{
  "norm": "layernorm",
  "positions": "sincos",
  "eps": 1e-08,
  "decay_fraction": 0.3
}
Rows from block 4 of a small image classifier, named by matrix and row number. Rows with one number belong to one neuron. Each number is 200 + 30 x the weight over its row's rms, rounded and kept within 0 to 999. All counts start at 0. After the name is the row's rms in percent of the matrix's.
After each neuron's rows are labels from the 100 images, of 14848, where the neuron reaches its largest size: "lies over" is the class under the peak; "responds to" is what is common among them. Only what is clearly more common there than usual is listed. The data: Sentinel-2 satellite tiles (TerraMesh). In brackets: how many of the 100, against the usual share in percent.
# gate: MLP gate (model.blocks.4.mlp.gate.weight, 640x160), inputs 80-159
# fc1: MLP up (model.blocks.4.mlp.fc1.weight, 640x160), inputs 80-159
# fc2: MLP down (model.blocks.4.mlp.fc2.weight, 160x640, transposed), outputs 80-159

gate.11,107,202,204,228,226,157,217,140,194,192,214,225,182,234,183,183,186,200,183,188,154,169,219,149,156,196,177,215,197,166,195,215,135,174,216,278,198,188,235,237,163,232,189,181,169,221,197,191,143,191,197,195,170,174,135,216,194,207,222,163,229,191,185,186,244,241,206,189,170,198,203,225,136,160,217,197,179,164,206,212,228
fc1.11,106,228,205,188,173,224,213,221,254,249,216,197,192,233,172,251,182,195,205,212,206,224,227,214,186,204,253,210,240,176,227,181,261,194,199,204,237,244,207,166,244,180,185,210,176,225,238,274,181,224,195,190,194,266,220,149,170,131,212,198,202,171,241,186,250,222,172,167,235,239,167,202,240,179,193,177,211,200,219,212,188
fc2.11,097,157,198,248,208,224,206,208,160,204,141,131,160,189,210,189,218,215,264,149,126,167,213,196,180,181,193,124,225,161,185,156,191,201,235,155,245,194,161,146,211,199,206,223,141,208,172,149,164,238,212,158,184,173,200,204,249,200,223,243,197,214,120,173,206,235,190,210,204,219,192,233,188,203,209,226,200,172,195,208,194
lies over: crops (38 vs 17.2)
responds to: main land cover: crops (46 vs 20.2); flooded vegetation (27 vs 10.2)

gate.388,097,175,205,167,216,208,184,218,200,175,138,231,221,176,204,228,259,205,190,191,208,155,162,196,190,194,205,184,176,247,217,193,168,193,213,153,206,203,159,170,175,208,154,185,177,224,155,121,201,220,171,181,163,210,188,160,169,135,208,225,243,197,265,185,212,161,204,220,137,239,154,152,231,237,194,201,181,168,208,213,256
fc1.388,089,166,210,201,204,210,189,226,182,188,144,206,244,205,222,211,229,184,179,164,214,179,181,202,174,200,176,158,214,250,215,200,213,164,196,149,209,229,190,147,177,212,144,188,196,214,172,154,232,254,161,160,190,184,268,191,166,185,182,215,264,210,224,209,212,163,230,207,164,232,168,180,283,168,165,215,166,175,158,161,271
fc2.388,058,180,209,240,149,265,213,224,244,193,177,172,205,215,175,160,184,252,162,196,237,181,207,171,174,276,177,218,253,170,235,235,274,171,198,167,198,176,195,177,217,209,241,218,185,183,221,132,174,172,157,246,206,166,241,215,213,165,189,179,194,163,198,200,175,179,218,267,187,266,179,210,232,181,166,168,204,200,194,170,202
lies over: rangeland (47 vs 22.5); bare ground (27 vs 4.8)
responds to: bare ground (56 vs 24.4); main land cover: rangeland (47 vs 20.4)

gate.445,089,204,224,172,151,209,212,158,219,158,216,225,226,169,171,238,175,203,201,235,189,181,243,177,178,220,211,256,232,207,217,210,203,222,216,212,226,150,225,179,196,175,226,219,198,192,185,174,210,230,200,124,133,180,215,235,193,263,210,260,196,214,256,199,220,233,225,131,144,239,225,268,137,207,166,206,193,198,198,131,218
fc1.445,091,230,173,232,253,200,208,204,197,234,199,192,178,219,217,171,201,182,204,205,186,194,162,214,198,164,164,173,213,166,181,205,191,162,197,171,169,221,153,177,177,221,231,193,222,196,178,225,264,194,146,223,221,211,175,200,181,168,182,159,235,248,204,226,217,173,195,274,183,222,197,160,205,180,270,173,155,219,184,202,180
fc2.445,095,170,218,221,200,213,196,248,190,208,162,224,232,262,229,240,236,199,155,228,178,196,224,184,250,220,189,254,160,212,208,242,169,224,149,198,222,159,175,234,235,186,197,211,248,220,167,199,152,175,204,173,198,199,249,278,228,203,181,238,187,188,232,185,222,158,220,235,174,235,221,152,215,216,189,164,180,260,261,160,249
lies over: crops (64 vs 17.2)
responds to: crops (84 vs 38.8); built area (79 vs 37.5); main land cover: crops (69 vs 20.2)

gate.338,095,206,223,174,156,229,200,206,226,171,182,213,225,212,200,195,200,185,165,140,186,151,231,175,198,235,162,201,189,200,190,242,200,236,205,214,201,188,177,208,221,179,196,258,203,206,221,195,174,213,180,197,239,231,121,141,167,242,212,197,203,208,279,209,267,187,184,244,240,258,180,232,204,253,193,178,184,158,152,206,162
fc1.338,089,179,270,197,202,225,224,171,162,194,192,191,246,214,161,157,297,214,262,227,188,194,248,185,180,268,180,190,204,178,181,205,207,178,236,254,219,169,131,166,184,174,248,212,168,180,178,173,213,202,207,181,205,195,205,227,212,141,217,166,245,202,217,194,208,194,181,197,183,167,198,240,237,173,174,168,214,230,180,192,266
fc2.338,102,243,188,181,177,244,193,176,203,239,191,191,222,197,238,226,188,223,180,159,248,157,196,247,220,198,205,178,199,213,241,188,196,225,129,182,192,177,236,216,185,201,209,231,197,140,164,228,193,217,297,205,202,169,255,151,133,224,214,250,175,225,187,258,185,215,164,175,182,233,203,182,167,251,196,158,200,168,190,196,208
lies over: water (47 vs 10.9)
responds to: water (76 vs 40.4); main land cover: water (53 vs 11.2)

gate.49,099,203,227,154,157,217,175,202,214,207,176,260,210,185,180,237,239,215,209,193,204,246,160,215,182,213,218,168,142,162,237,143,189,219,180,212,170,162,185,203,146,216,205,196,158,180,209,144,163,148,248,208,177,228,199,227,181,213,236,218,157,164,157,191,251,147,165,184,182,155,243,173,171,218,234,267,215,179,200,202,206
fc1.49,112,234,199,203,183,215,200,198,193,228,242,201,234,269,131,216,196,209,169,199,184,189,216,217,182,251,205,207,256,153,228,243,161,167,157,127,209,184,225,169,272,202,191,200,255,162,211,236,225,211,215,237,176,205,212,213,216,240,196,193,267,166,211,212,184,158,218,169,199,208,213,179,151,274,196,197,207,256,202,227,130
fc2.49,118,233,212,210,155,219,140,194,161,214,219,185,154,187,171,190,254,189,255,127,171,206,137,180,170,175,204,204,213,185,212,146,216,210,152,185,281,189,208,241,216,201,140,230,203,175,200,188,195,152,149,164,224,198,196,196,218,250,201,179,186,185,196,163,219,204,231,230,206,206,180,216,171,246,233,155,180,169,189,173,161
lies over: crops (66 vs 17.2)
responds to: crops (93 vs 38.8); built area (85 vs 37.5); main land cover: crops (76 vs 20.2)

gate.436,093,173,201,244,195,173,147,139,258,189,162,213,150,182,219,215,143,208,226,261,220,186,207,170,181,194,183,241,284,207,165,195,163,251,215,155,207,236,242,174,197,182,171,184,218,184,212,127,232,206,185,240,192,179,187,180,204,191,145,241,214,198,164,182,185,220,204,209,200,157,182,167,231,208,250,175,176,175,211,198,207
fc1.436,095,147,233,210,217,167,151,173,256,173,256,142,198,228,187,175,124,204,269,247,230,179,211,220,215,178,213,208,222,174,180,242,241,224,236,199,197,215,227,205,204,185,174,231,214,186,232,188,175,212,190,222,218,188,177,177,195,236,188,241,170,225,141,209,183,175,231,215,216,154,170,197,211,249,243,106,214,196,154,200,163
fc2.436,098,218,150,172,159,173,183,186,251,209,208,242,192,185,172,167,184,245,203,229,173,179,219,159,149,176,120,195,212,214,194,234,192,223,224,219,239,223,233,197,190,177,227,201,191,204,169,246,193,272,142,221,168,201,207,136,204,165,196,236,182,194,196,216,204,216,199,254,175,190,158,210,181,217,187,163,213,224,155,211,173
lies over: clouds (43 vs 2.7)
responds to: clouds (59 vs 15.4); main land cover: clouds (40 vs 2.5)

gate.160,109,143,206,195,166,203,214,214,194,188,253,196,161,190,206,224,196,227,209,182,151,204,234,233,204,223,173,197,257,206,144,142,195,173,284,223,220,191,184,196,149,226,197,244,237,186,221,192,228,173,228,169,197,161,180,194,197,155,266,169,237,141,163,177,172,216,231,202,228,243,208,193,143,250,202,137,168,228,181,220,214
fc1.160,113,227,225,207,179,180,224,229,175,215,148,222,241,176,231,220,260,163,204,174,232,192,133,204,203,143,196,245,201,229,230,236,184,181,279,198,178,166,192,173,234,183,210,183,210,212,195,167,212,194,172,202,232,227,192,179,215,222,202,194,157,171,231,214,175,178,219,206,178,169,151,230,227,146,216,239,251,214,175,200,181
fc2.160,094,153,183,169,196,226,223,221,225,213,170,199,146,200,232,173,180,239,138,184,162,140,223,170,211,210,246,197,264,132,192,189,189,163,245,181,165,160,152,200,216,250,230,169,173,202,215,185,219,181,229,217,175,191,179,184,227,232,207,254,209,121,191,215,167,171,222,263,193,194,250,185,183,166,234,183,214,194,183,179,215
lies over: built area (32 vs 5.3)
responds to: built area (71 vs 37.5); water (66 vs 40.4); crops (64 vs 38.8)

gate.618,100,205,188,233,181,203,225,161,214,217,196,234,172,216,206,181,172,224,195,149,218,197,220,201,208,231,244,216,168,212,198,222,245,217,166,138,190,225,192,240,140,271,147,215,235,217,228,193,220,136,239,139,203,188,251,242,231,204,188,205,159,176,213,239,201,224,226,189,157,173,236,199,190,198,152,182,178,242,255,164,219
fc1.618,095,254,263,242,200,198,173,242,204,230,269,146,192,216,192,230,204,189,250,179,234,205,222,202,207,176,214,187,164,216,224,185,200,233,167,200,192,194,146,181,180,231,208,202,231,183,200,193,191,210,197,201,222,141,194,234,194,190,219,234,201,248,193,216,262,183,223,237,212,174,212,205,197,234,218,216,261,233,167,207,220
fc2.618,107,170,226,158,208,211,223,186,254,170,210,171,224,213,188,199,179,207,148,252,194,200,222,252,143,198,241,183,147,259,179,232,202,249,222,169,233,238,167,159,233,214,153,169,198,219,233,214,258,229,220,203,193,187,224,167,236,226,216,220,207,167,240,210,194,235,167,223,169,208,198,215,177,247,190,247,180,208,210,137,187
lies over: trees (44 vs 20.2)
responds to: crops (65 vs 38.8); main land cover: crops (42 vs 20.2)

gate.185,099,168,146,221,229,135,160,191,201,282,149,186,206,203,194,172,174,211,202,187,195,169,201,220,244,200,194,154,221,184,245,212,197,223,163,169,219,198,192,199,210,178,204,204,178,247,193,221,209,228,178,199,172,237,225,194,213,259,252,176,137,239,180,211,244,207,170,214,207,236,244,209,198,208,163,218,225,226,199,210,196
fc1.185,097,208,231,202,245,210,194,201,199,191,251,163,196,192,223,209,217,197,271,170,234,223,215,189,154,215,213,228,215,204,199,121,195,198,183,214,190,216,242,178,191,204,181,205,236,154,179,178,193,166,186,207,218,216,171,183,227,130,178,197,245,182,180,175,181,178,234,144,191,166,188,189,231,238,176,187,196,206,172,193,154
fc2.185,103,204,191,253,188,120,180,181,183,204,168,180,225,179,223,175,180,224,202,172,204,87,201,185,166,216,236,238,180,208,193,190,240,187,160,218,203,181,239,176,211,187,185,172,182,194,217,223,143,171,223,175,191,216,202,238,210,209,164,191,199,186,218,168,243,195,223,236,311,206,212,254,186,257,188,145,207,183,185,194,224
lies over: snow or ice (46 vs 13.9)
responds to: snow or ice (65 vs 20.6); main land cover: snow or ice (50 vs 14.6)

gate.520,090,197,232,246,168,190,170,193,189,205,206,192,214,182,222,176,201,240,206,256,237,161,251,224,169,155,209,195,190,178,221,195,151,227,219,159,211,183,161,210,193,190,213,225,136,191,197,170,218,217,181,166,193,190,182,262,254,199,174,180,169,201,182,165,187,196,179,224,195,188,157,188,187,212,152,165,208,173,213,196,204
fc1.520,092,210,200,162,206,161,198,193,229,204,187,184,160,152,199,187,230,229,185,171,245,246,229,229,215,137,115,227,170,178,228,221,189,148,201,213,207,188,144,213,172,198,241,196,195,201,154,140,219,210,251,259,179,221,270,184,170,211,212,174,196,241,224,136,177,192,194,196,244,194,197,189,183,172,159,158,242,197,255,231,215
fc2.520,097,214,286,173,222,225,173,199,235,162,155,221,216,211,159,198,205,216,241,160,227,233,165,201,192,133,242,167,229,190,227,190,249,173,181,210,210,222,247,193,186,198,225,205,227,260,204,217,196,246,202,235,204,228,233,209,170,178,167,190,241,188,226,218,228,220,218,181,208,179,217,179,211,205,244,194,203,245,203,232,182
lies over: water (63 vs 10.9)
responds to: water (84 vs 40.4); main land cover: water (65 vs 11.2)

gate.352,096,171,193,160,162,151,187,177,196,251,152,212,205,209,190,199,193,201,207,225,222,222,192,158,225,177,237,186,174,185,213,207,194,223,222,221,228,224,160,259,209,240,233,211,227,187,207,172,195,179,230,187,232,208,203,196,291,254,222,165,197,141,188,245,272,190,222,173,189,198,207,195,162,165,198,202,242,190,202,247,179
fc1.352,092,239,195,201,188,220,250,177,205,204,126,191,189,222,206,266,170,193,233,212,141,179,196,233,223,158,203,169,226,251,207,153,115,216,214,259,231,211,196,196,194,174,204,206,193,220,237,243,202,169,241,180,216,207,177,216,202,247,210,168,197,229,215,194,223,197,223,192,207,198,255,233,164,144,231,229,213,122,210,178,218
fc2.352,096,200,194,188,234,213,193,238,168,243,180,232,227,213,199,185,203,194,189,220,242,229,232,176,214,235,197,171,206,196,214,174,215,154,241,182,177,207,177,190,254,181,275,159,150,240,232,180,219,162,193,259,165,259,186,209,175,173,220,147,201,187,181,242,220,191,138,194,260,240,168,197,203,121,207,214,178,193,162,194,203
lies over: snow or ice (50 vs 13.9)
responds to: snow or ice (72 vs 20.6); bare ground (57 vs 24.4); main land cover: snow or ice (50 vs 14.6)

gate.132,092,174,241,222,186,175,222,223,150,203,185,192,190,196,161,215,171,266,175,182,171,199,226,193,176,225,202,236,165,206,206,199,179,238,238,174,168,265,212,218,205,258,176,184,185,196,199,239,214,183,188,190,185,230,230,223,241,255,208,146,223,231,213,272,187,221,205,225,211,147,190,190,138,235,188,267,205,208,191,225,240
fc1.132,083,204,233,179,193,181,175,237,170,209,225,221,227,228,239,247,172,179,181,210,196,245,188,175,164,203,191,193,160,208,194,215,231,190,177,220,161,173,236,204,221,214,199,210,243,255,209,200,178,184,167,209,206,159,200,160,198,208,224,171,222,252,180,230,221,226,163,163,197,141,216,183,213,208,198,169,211,272,242,198,146
fc2.132,097,228,150,230,241,209,224,275,222,179,198,222,243,202,202,206,225,168,237,234,208,208,227,210,203,198,189,178,215,188,207,269,278,148,185,209,250,184,213,175,193,198,152,208,166,186,185,235,193,199,239,167,206,161,160,154,227,216,181,211,151,217,139,214,200,123,255,141,195,257,220,185,164,203,194,111,168,238,212,208,192
lies over: built area (45 vs 5.3)
responds to: built area (69 vs 37.5); main land cover: built area (34 vs 4.6)

gate.395,099,186,202,188,222,209,217,198,204,227,149,224,168,185,249,192,203,221,211,193,276,184,209,199,194,229,220,169,190,250,184,263,225,225,225,209,206,215,160,172,206,192,143,184,234,172,196,213,246,243,216,192,201,172,169,203,115,193,184,225,181,195,209,182,174,228,232,191,163,212,208,173,223,264,149,208,200,264,218,241,181
fc1.395,101,263,217,222,178,209,220,178,178,195,197,203,267,211,173,166,170,175,169,171,220,221,180,192,181,205,204,167,237,200,231,163,207,193,245,197,197,191,233,193,190,220,175,243,205,209,262,198,185,222,208,183,177,160,185,179,225,257,202,166,247,240,158,240,206,204,267,274,188,192,185,242,195,200,221,206,188,195,168,168,203
fc2.395,108,227,193,215,185,196,210,185,178,167,167,193,211,215,217,177,177,192,168,238,157,226,232,241,157,145,184,211,180,200,193,167,220,176,174,205,177,217,194,177,228,226,160,186,229,241,177,186,180,152,207,207,171,185,229,211,180,193,205,210,197,200,203,230,213,163,207,196,227,178,104,208,218,250,215,237,177,193,166,225,136
lies over: water (43 vs 10.9)
responds to: water (66 vs 40.4); main land cover: water (36 vs 11.2); flooded vegetation (32 vs 10.2)

gate.263,097,218,229,205,244,151,198,203,201,261,201,222,174,232,165,179,258,152,217,155,228,228,217,285,238,226,248,235,187,226,254,217,252,207,224,235,219,206,197,187,121,191,190,203,227,186,146,172,146,188,150,171,214,186,230,179,209,212,218,191,188,209,248,216,198,158,243,205,176,197,210,141,193,169,218,230,175,204,178,208,203
fc1.263,090,220,165,196,223,171,154,267,237,218,220,254,174,191,241,176,233,261,194,211,208,182,197,245,220,204,167,195,191,192,232,216,218,170,214,212,259,187,281,185,218,136,206,200,173,260,207,224,153,193,152,202,165,166,150,180,218,234,224,180,153,184,186,206,191,230,235,158,185,172,260,173,201,230,167,181,148,200,138,174,216
fc2.263,110,185,248,228,228,208,267,190,205,221,177,172,223,181,200,169,213,240,222,132,238,197,186,161,189,199,229,196,235,153,205,186,207,207,222,190,190,159,199,258,205,207,250,214,156,234,189,168,223,200,226,195,189,217,235,189,213,238,145,212,182,181,194,182,225,198,210,209,236,214,173,235,240,185,199,206,212,131,167,249,202
lies over: crops (43 vs 17.2)
responds to: crops (68 vs 38.8); main land cover: crops (50 vs 20.2)

gate.27,102,217,253,186,159,205,164,194,212,176,214,216,180,214,221,229,268,227,218,176,201,223,189,243,181,213,235,246,246,244,230,263,230,213,169,196,147,127,205,199,255,172,168,170,248,219,238,230,197,159,195,179,168,226,223,166,225,186,189,195,221,203,207,166,158,212,175,252,187,170,222,194,206,242,209,217,222,213,184,228,162
fc1.27,099,172,194,202,195,165,200,213,222,119,216,160,171,174,165,186,205,218,235,148,192,214,186,252,250,207,228,223,197,224,245,215,152,220,174,184,227,189,122,219,225,175,191,202,221,206,234,218,181,207,242,197,162,199,257,172,247,228,237,171,147,217,198,180,192,196,187,166,201,196,198,244,195,198,246,246,220,221,187,135,213
fc2.27,110,167,172,167,214,197,145,226,214,126,180,180,231,227,170,231,232,207,288,204,191,208,274,193,248,182,256,181,216,225,196,146,239,194,194,233,207,139,231,238,196,190,159,223,244,173,220,195,201,175,156,202,178,210,191,231,167,188,205,161,169,183,166,151,193,205,173,185,226,162,223,218,251,249,208,195,235,206,170,218,113
lies over: crops (51 vs 17.2)
responds to: trees (94 vs 58.5); crops (90 vs 38.8); built area (86 vs 37.5); main land cover: crops (43 vs 20.2)

gate.152,102,194,215,261,186,185,206,228,193,243,252,189,220,217,191,186,171,204,117,221,254,237,190,203,200,224,155,203,193,204,198,122,203,240,236,218,196,189,153,159,186,164,242,240,166,176,229,185,174,220,222,210,199,204,179,212,166,157,243,210,224,170,225,186,213,217,215,266,197,139,244,182,267,199,219,198,210,209,147,181,202
fc1.152,102,210,208,225,173,177,182,229,218,257,197,203,193,200,189,203,259,205,222,224,217,173,150,249,216,191,210,237,178,233,211,146,250,186,236,152,221,220,153,204,181,180,163,173,186,224,194,230,216,214,266,181,214,198,178,217,179,254,194,185,160,212,234,151,177,190,215,193,185,182,167,190,243,156,250,230,213,192,154,226,182
fc2.152,108,201,227,250,237,199,183,194,200,212,189,222,220,250,215,202,244,195,188,168,200,233,152,188,213,185,200,221,222,216,169,204,193,193,188,175,210,173,235,183,234,228,187,220,195,250,201,169,233,243,239,185,183,256,185,222,221,172,211,223,169,212,146,142,168,140,192,211,238,164,203,227,175,243,196,196,231,137,266,217,137
lies over: crops (37 vs 17.2)
responds to: crops (65 vs 38.8); main land cover: crops (41 vs 20.2)

gate.508,077,173,199,237,201,201,156,165,220,173,213,112,242,193,209,249,193,173,163,212,164,212,165,201,189,258,201,173,246,172,163,158,193,213,190,208,203,205,191,197,193,212,238,206,214,174,208,157,195,201,199,274,189,176,204,179,214,186,217,172,180,205,234,201,214,181,171,235,171,226,174,187,213,268,233,246,192,195,219,140,209
fc1.508,084,188,188,188,216,224,157,171,218,156,215,98,214,213,235,246,199,194,144,211,148,196,153,196,174,227,206,192,250,200,179,178,235,188,219,187,206,202,247,167,149,176,239,184,195,193,238,177,176,177,220,265,231,191,197,203,230,218,231,131,221,237,219,188,225,170,152,246,158,210,169,180,224,209,236,213,167,207,216,143,214
fc2.508,084,192,202,225,184,148,216,185,206,213,148,229,236,174,244,191,182,204,220,154,209,189,208,238,203,192,207,252,248,254,218,191,176,178,208,211,200,219,242,245,164,172,148,192,199,170,203,216,193,170,181,195,158,251,208,192,181,236,221,237,193,194,143,218,169,233,202,224,127,184,201,222,178,203,173,131,201,182,179,181,173
lies over: trees (51 vs 20.2)
responds to: main land cover: trees (41 vs 19.5)

gate.147,100,173,198,193,256,184,166,205,190,185,224,217,197,150,181,217,196,185,202,199,205,199,196,208,190,188,194,207,248,192,212,190,204,185,182,217,145,206,248,238,235,189,154,185,140,204,188,226,244,184,194,206,167,133,223,199,236,234,239,236,199,216,181,225,117,208,224,207,160,260,255,223,202,236,199,215,181,236,201,249,220
fc1.147,102,185,181,145,192,179,182,162,245,205,219,202,192,156,163,191,136,189,219,232,209,205,228,228,140,161,178,239,202,193,214,215,198,211,224,185,180,185,266,205,215,237,177,139,209,169,134,213,189,235,173,208,189,198,261,218,185,260,195,197,195,215,212,239,144,173,206,176,192,196,297,206,171,197,202,232,237,202,178,221,185
fc2.147,105,205,184,208,190,231,183,169,220,180,162,213,192,177,196,174,212,215,125,199,172,259,178,218,190,234,165,239,148,201,174,224,190,245,114,216,199,223,225,225,175,223,228,200,227,157,212,162,207,231,216,220,227,205,189,212,221,245,170,207,190,257,225,198,200,230,160,210,225,145,180,182,182,223,206,195,108,217,169,180,180
lies over: built area (37 vs 5.3)
responds to: crops (83 vs 38.8); built area (81 vs 37.5); main land cover: crops (50 vs 20.2)

gate.490,105,154,166,178,191,205,248,181,186,239,148,217,229,158,179,192,192,214,217,162,238,194,248,132,215,212,128,215,195,224,205,207,202,244,168,230,265,221,171,211,193,201,162,261,228,220,157,245,203,168,230,246,174,188,163,246,207,208,236,202,214,149,232,184,193,216,173,228,151,184,181,218,171,220,218,239,206,179,239,195,197
fc1.490,100,183,186,182,195,214,255,193,178,205,178,176,198,202,153,207,227,183,206,202,226,176,235,152,210,202,147,222,183,207,196,184,171,258,168,202,263,220,173,214,153,212,193,272,225,246,125,297,231,180,222,237,210,200,141,257,195,207,198,189,196,169,221,203,207,246,140,245,170,177,239,200,188,223,205,231,204,187,201,206,200
fc2.490,049,182,193,192,168,182,205,223,187,251,247,192,127,171,188,218,196,249,202,220,165,269,172,190,186,171,153,196,243,232,188,225,176,192,165,180,205,205,163,200,179,218,193,174,236,236,218,211,243,219,191,227,191,155,198,180,226,187,171,159,170,164,217,252,190,181,261,246,198,124,196,238,163,205,196,204,216,226,148,205,241
lies over: snow or ice (46 vs 13.9)
responds to: snow or ice (80 vs 20.6); main land cover: snow or ice (47 vs 14.6)

gate.59,105,176,204,183,227,213,232,177,277,199,234,192,213,189,202,167,211,175,209,204,202,232,191,206,168,193,236,207,205,159,208,211,181,149,153,181,177,204,238,191,142,227,233,168,181,254,211,192,231,203,175,226,179,180,224,232,189,200,167,195,245,157,202,195,180,172,207,199,217,258,194,163,193,202,151,188,234,175,247,196,247
fc1.59,102,178,193,177,220,231,226,188,257,173,227,222,196,189,198,190,215,160,214,195,203,245,205,207,180,189,244,222,215,161,221,208,179,145,146,201,164,233,236,172,132,227,226,163,178,243,195,199,243,199,190,221,219,177,229,239,194,201,172,175,242,162,208,188,185,152,231,182,201,250,212,192,197,180,169,197,256,189,247,181,232
fc2.59,063,251,203,189,192,227,185,188,206,228,162,234,209,241,182,201,143,144,227,192,167,143,208,173,231,246,202,197,208,164,146,241,215,196,196,162,206,165,215,185,194,209,247,207,205,188,209,171,221,212,192,192,195,137,278,188,236,139,203,263,175,209,200,187,221,142,172,221,242,178,189,191,241,142,178,223,235,195,273,197,214
lies over: water (99 vs 10.9)
responds to: water (99 vs 40.4); main land cover: water (99 vs 11.2)

gate.373,096,178,190,149,193,184,156,229,167,176,212,240,191,164,205,200,212,221,190,171,210,256,215,235,173,216,230,201,166,152,139,191,246,164,181,162,172,193,140,197,107,267,185,148,211,197,172,198,222,202,180,235,220,225,226,224,220,265,203,195,173,195,248,172,217,199,172,214,234,194,172,223,181,193,204,181,237,236,201,244,250
fc1.373,092,236,236,210,177,229,190,229,181,242,181,214,200,158,213,208,213,191,253,162,188,214,219,187,160,245,166,197,155,147,154,214,202,206,206,167,223,220,141,226,202,168,205,175,231,213,151,192,231,234,150,198,198,224,206,270,233,181,218,186,207,177,135,212,174,210,186,193,190,144,187,253,221,199,208,162,204,162,212,154,199
fc2.373,101,197,190,223,226,238,199,198,233,209,215,224,226,175,183,226,225,250,220,216,184,222,188,176,179,212,214,186,223,184,213,221,200,202,212,226,191,194,205,181,180,202,187,238,268,214,184,198,208,185,188,171,188,187,196,191,193,229,170,138,197,165,222,181,219,169,197,170,172,250,205,172,207,169,243,158,181,227,178,226,220
lies over: water (94 vs 10.9)
responds to: water (95 vs 40.4); main land cover: water (95 vs 11.2)

gate.419,106,226,214,219,190,141,231,185,190,242,235,221,123,247,216,179,204,220,251,233,186,220,194,199,158,262,155,184,227,231,171,162,149,199,215,205,230,181,240,230,240,166,192,192,158,179,197,222,182,161,226,148,212,191,161,219,153,224,209,182,181,193,207,230,180,201,157,257,198,181,202,198,198,141,186,167,202,186,205,194,203
fc1.419,112,160,217,197,201,191,202,191,182,263,161,227,143,296,227,199,220,215,199,182,191,217,201,214,212,241,188,235,203,196,131,176,159,204,209,220,236,171,246,242,179,177,207,226,191,227,192,199,204,193,185,156,251,224,157,215,177,218,183,143,192,173,186,227,186,239,179,249,179,215,195,184,189,171,188,172,195,176,228,154,232
fc2.419,115,238,178,221,179,241,221,161,219,178,210,182,250,226,216,198,240,182,188,147,212,224,208,222,243,214,259,182,193,212,135,240,218,160,208,208,205,247,180,195,184,187,183,230,177,220,199,184,192,212,200,161,216,240,140,142,222,156,211,212,202,227,174,183,282,170,228,150,191,216,201,228,181,201,208,169,166,201,143,220,159
lies over: clouds (27 vs 2.7)
responds to: clouds (54 vs 15.4); main land cover: trees (40 vs 19.5)

gate.323,101,216,239,151,141,188,214,239,233,100,269,248,200,229,172,170,187,200,196,210,234,228,229,216,208,205,203,243,187,251,180,185,167,183,191,173,149,194,231,218,197,201,201,184,222,170,180,177,188,207,173,189,233,167,204,162,171,212,196,180,177,244,192,217,180,220,206,213,146,173,229,229,143,211,221,231,185,214,193,216,192
fc1.323,107,211,198,185,192,244,259,227,221,213,241,226,149,160,169,161,226,178,191,227,187,209,232,176,225,262,181,191,262,196,190,139,171,203,154,206,216,167,227,217,155,197,191,190,231,183,174,184,217,218,225,168,226,183,164,188,189,192,162,214,183,273,190,270,216,205,224,193,159,194,199,229,165,182,233,240,214,187,196,235,184
fc2.323,115,215,215,207,180,220,222,188,187,181,180,218,178,165,172,186,199,159,229,238,174,219,170,240,187,211,241,171,285,201,192,146,186,160,178,171,224,219,170,192,210,157,188,189,195,258,151,252,154,218,128,168,225,178,223,218,148,202,172,218,218,167,186,208,155,225,212,200,243,150,130,259,252,198,166,235,183,196,232,185,186
lies over: crops (65 vs 17.2)
responds to: crops (83 vs 38.8); built area (76 vs 37.5); main land cover: crops (71 vs 20.2)

gate.372,087,191,213,223,184,203,213,231,240,223,206,166,201,231,201,167,184,205,194,246,142,203,181,198,206,223,197,205,251,213,246,140,184,180,180,216,190,186,194,203,229,172,145,173,158,122,203,171,203,193,254,107,221,174,217,154,174,221,232,185,185,204,190,217,255,161,251,247,228,207,203,204,202,234,194,148,218,227,153,239,227
fc1.372,088,204,197,208,212,169,229,207,190,186,252,240,166,190,202,192,215,206,183,262,206,165,245,212,148,193,217,198,224,189,236,147,204,186,259,204,172,198,177,199,205,189,200,195,189,145,215,174,213,221,239,189,279,209,206,221,176,175,158,205,161,183,203,193,175,201,208,239,206,199,198,248,242,156,226,136,228,173,174,217,223
fc2.372,097,207,214,216,162,206,180,230,240,205,191,200,203,173,226,253,200,228,146,201,196,201,246,220,179,215,168,222,206,169,175,189,232,151,185,188,173,190,200,162,203,186,193,120,208,172,208,195,187,202,213,223,183,196,156,121,203,266,259,219,199,195,192,210,181,179,216,232,204,231,201,230,109,228,164,240,229,197,214,197,260
lies over: built area (43 vs 5.3)
responds to: built area (81 vs 37.5); crops (68 vs 38.8); main land cover: built area (43 vs 4.6); clouds (41 vs 15.4)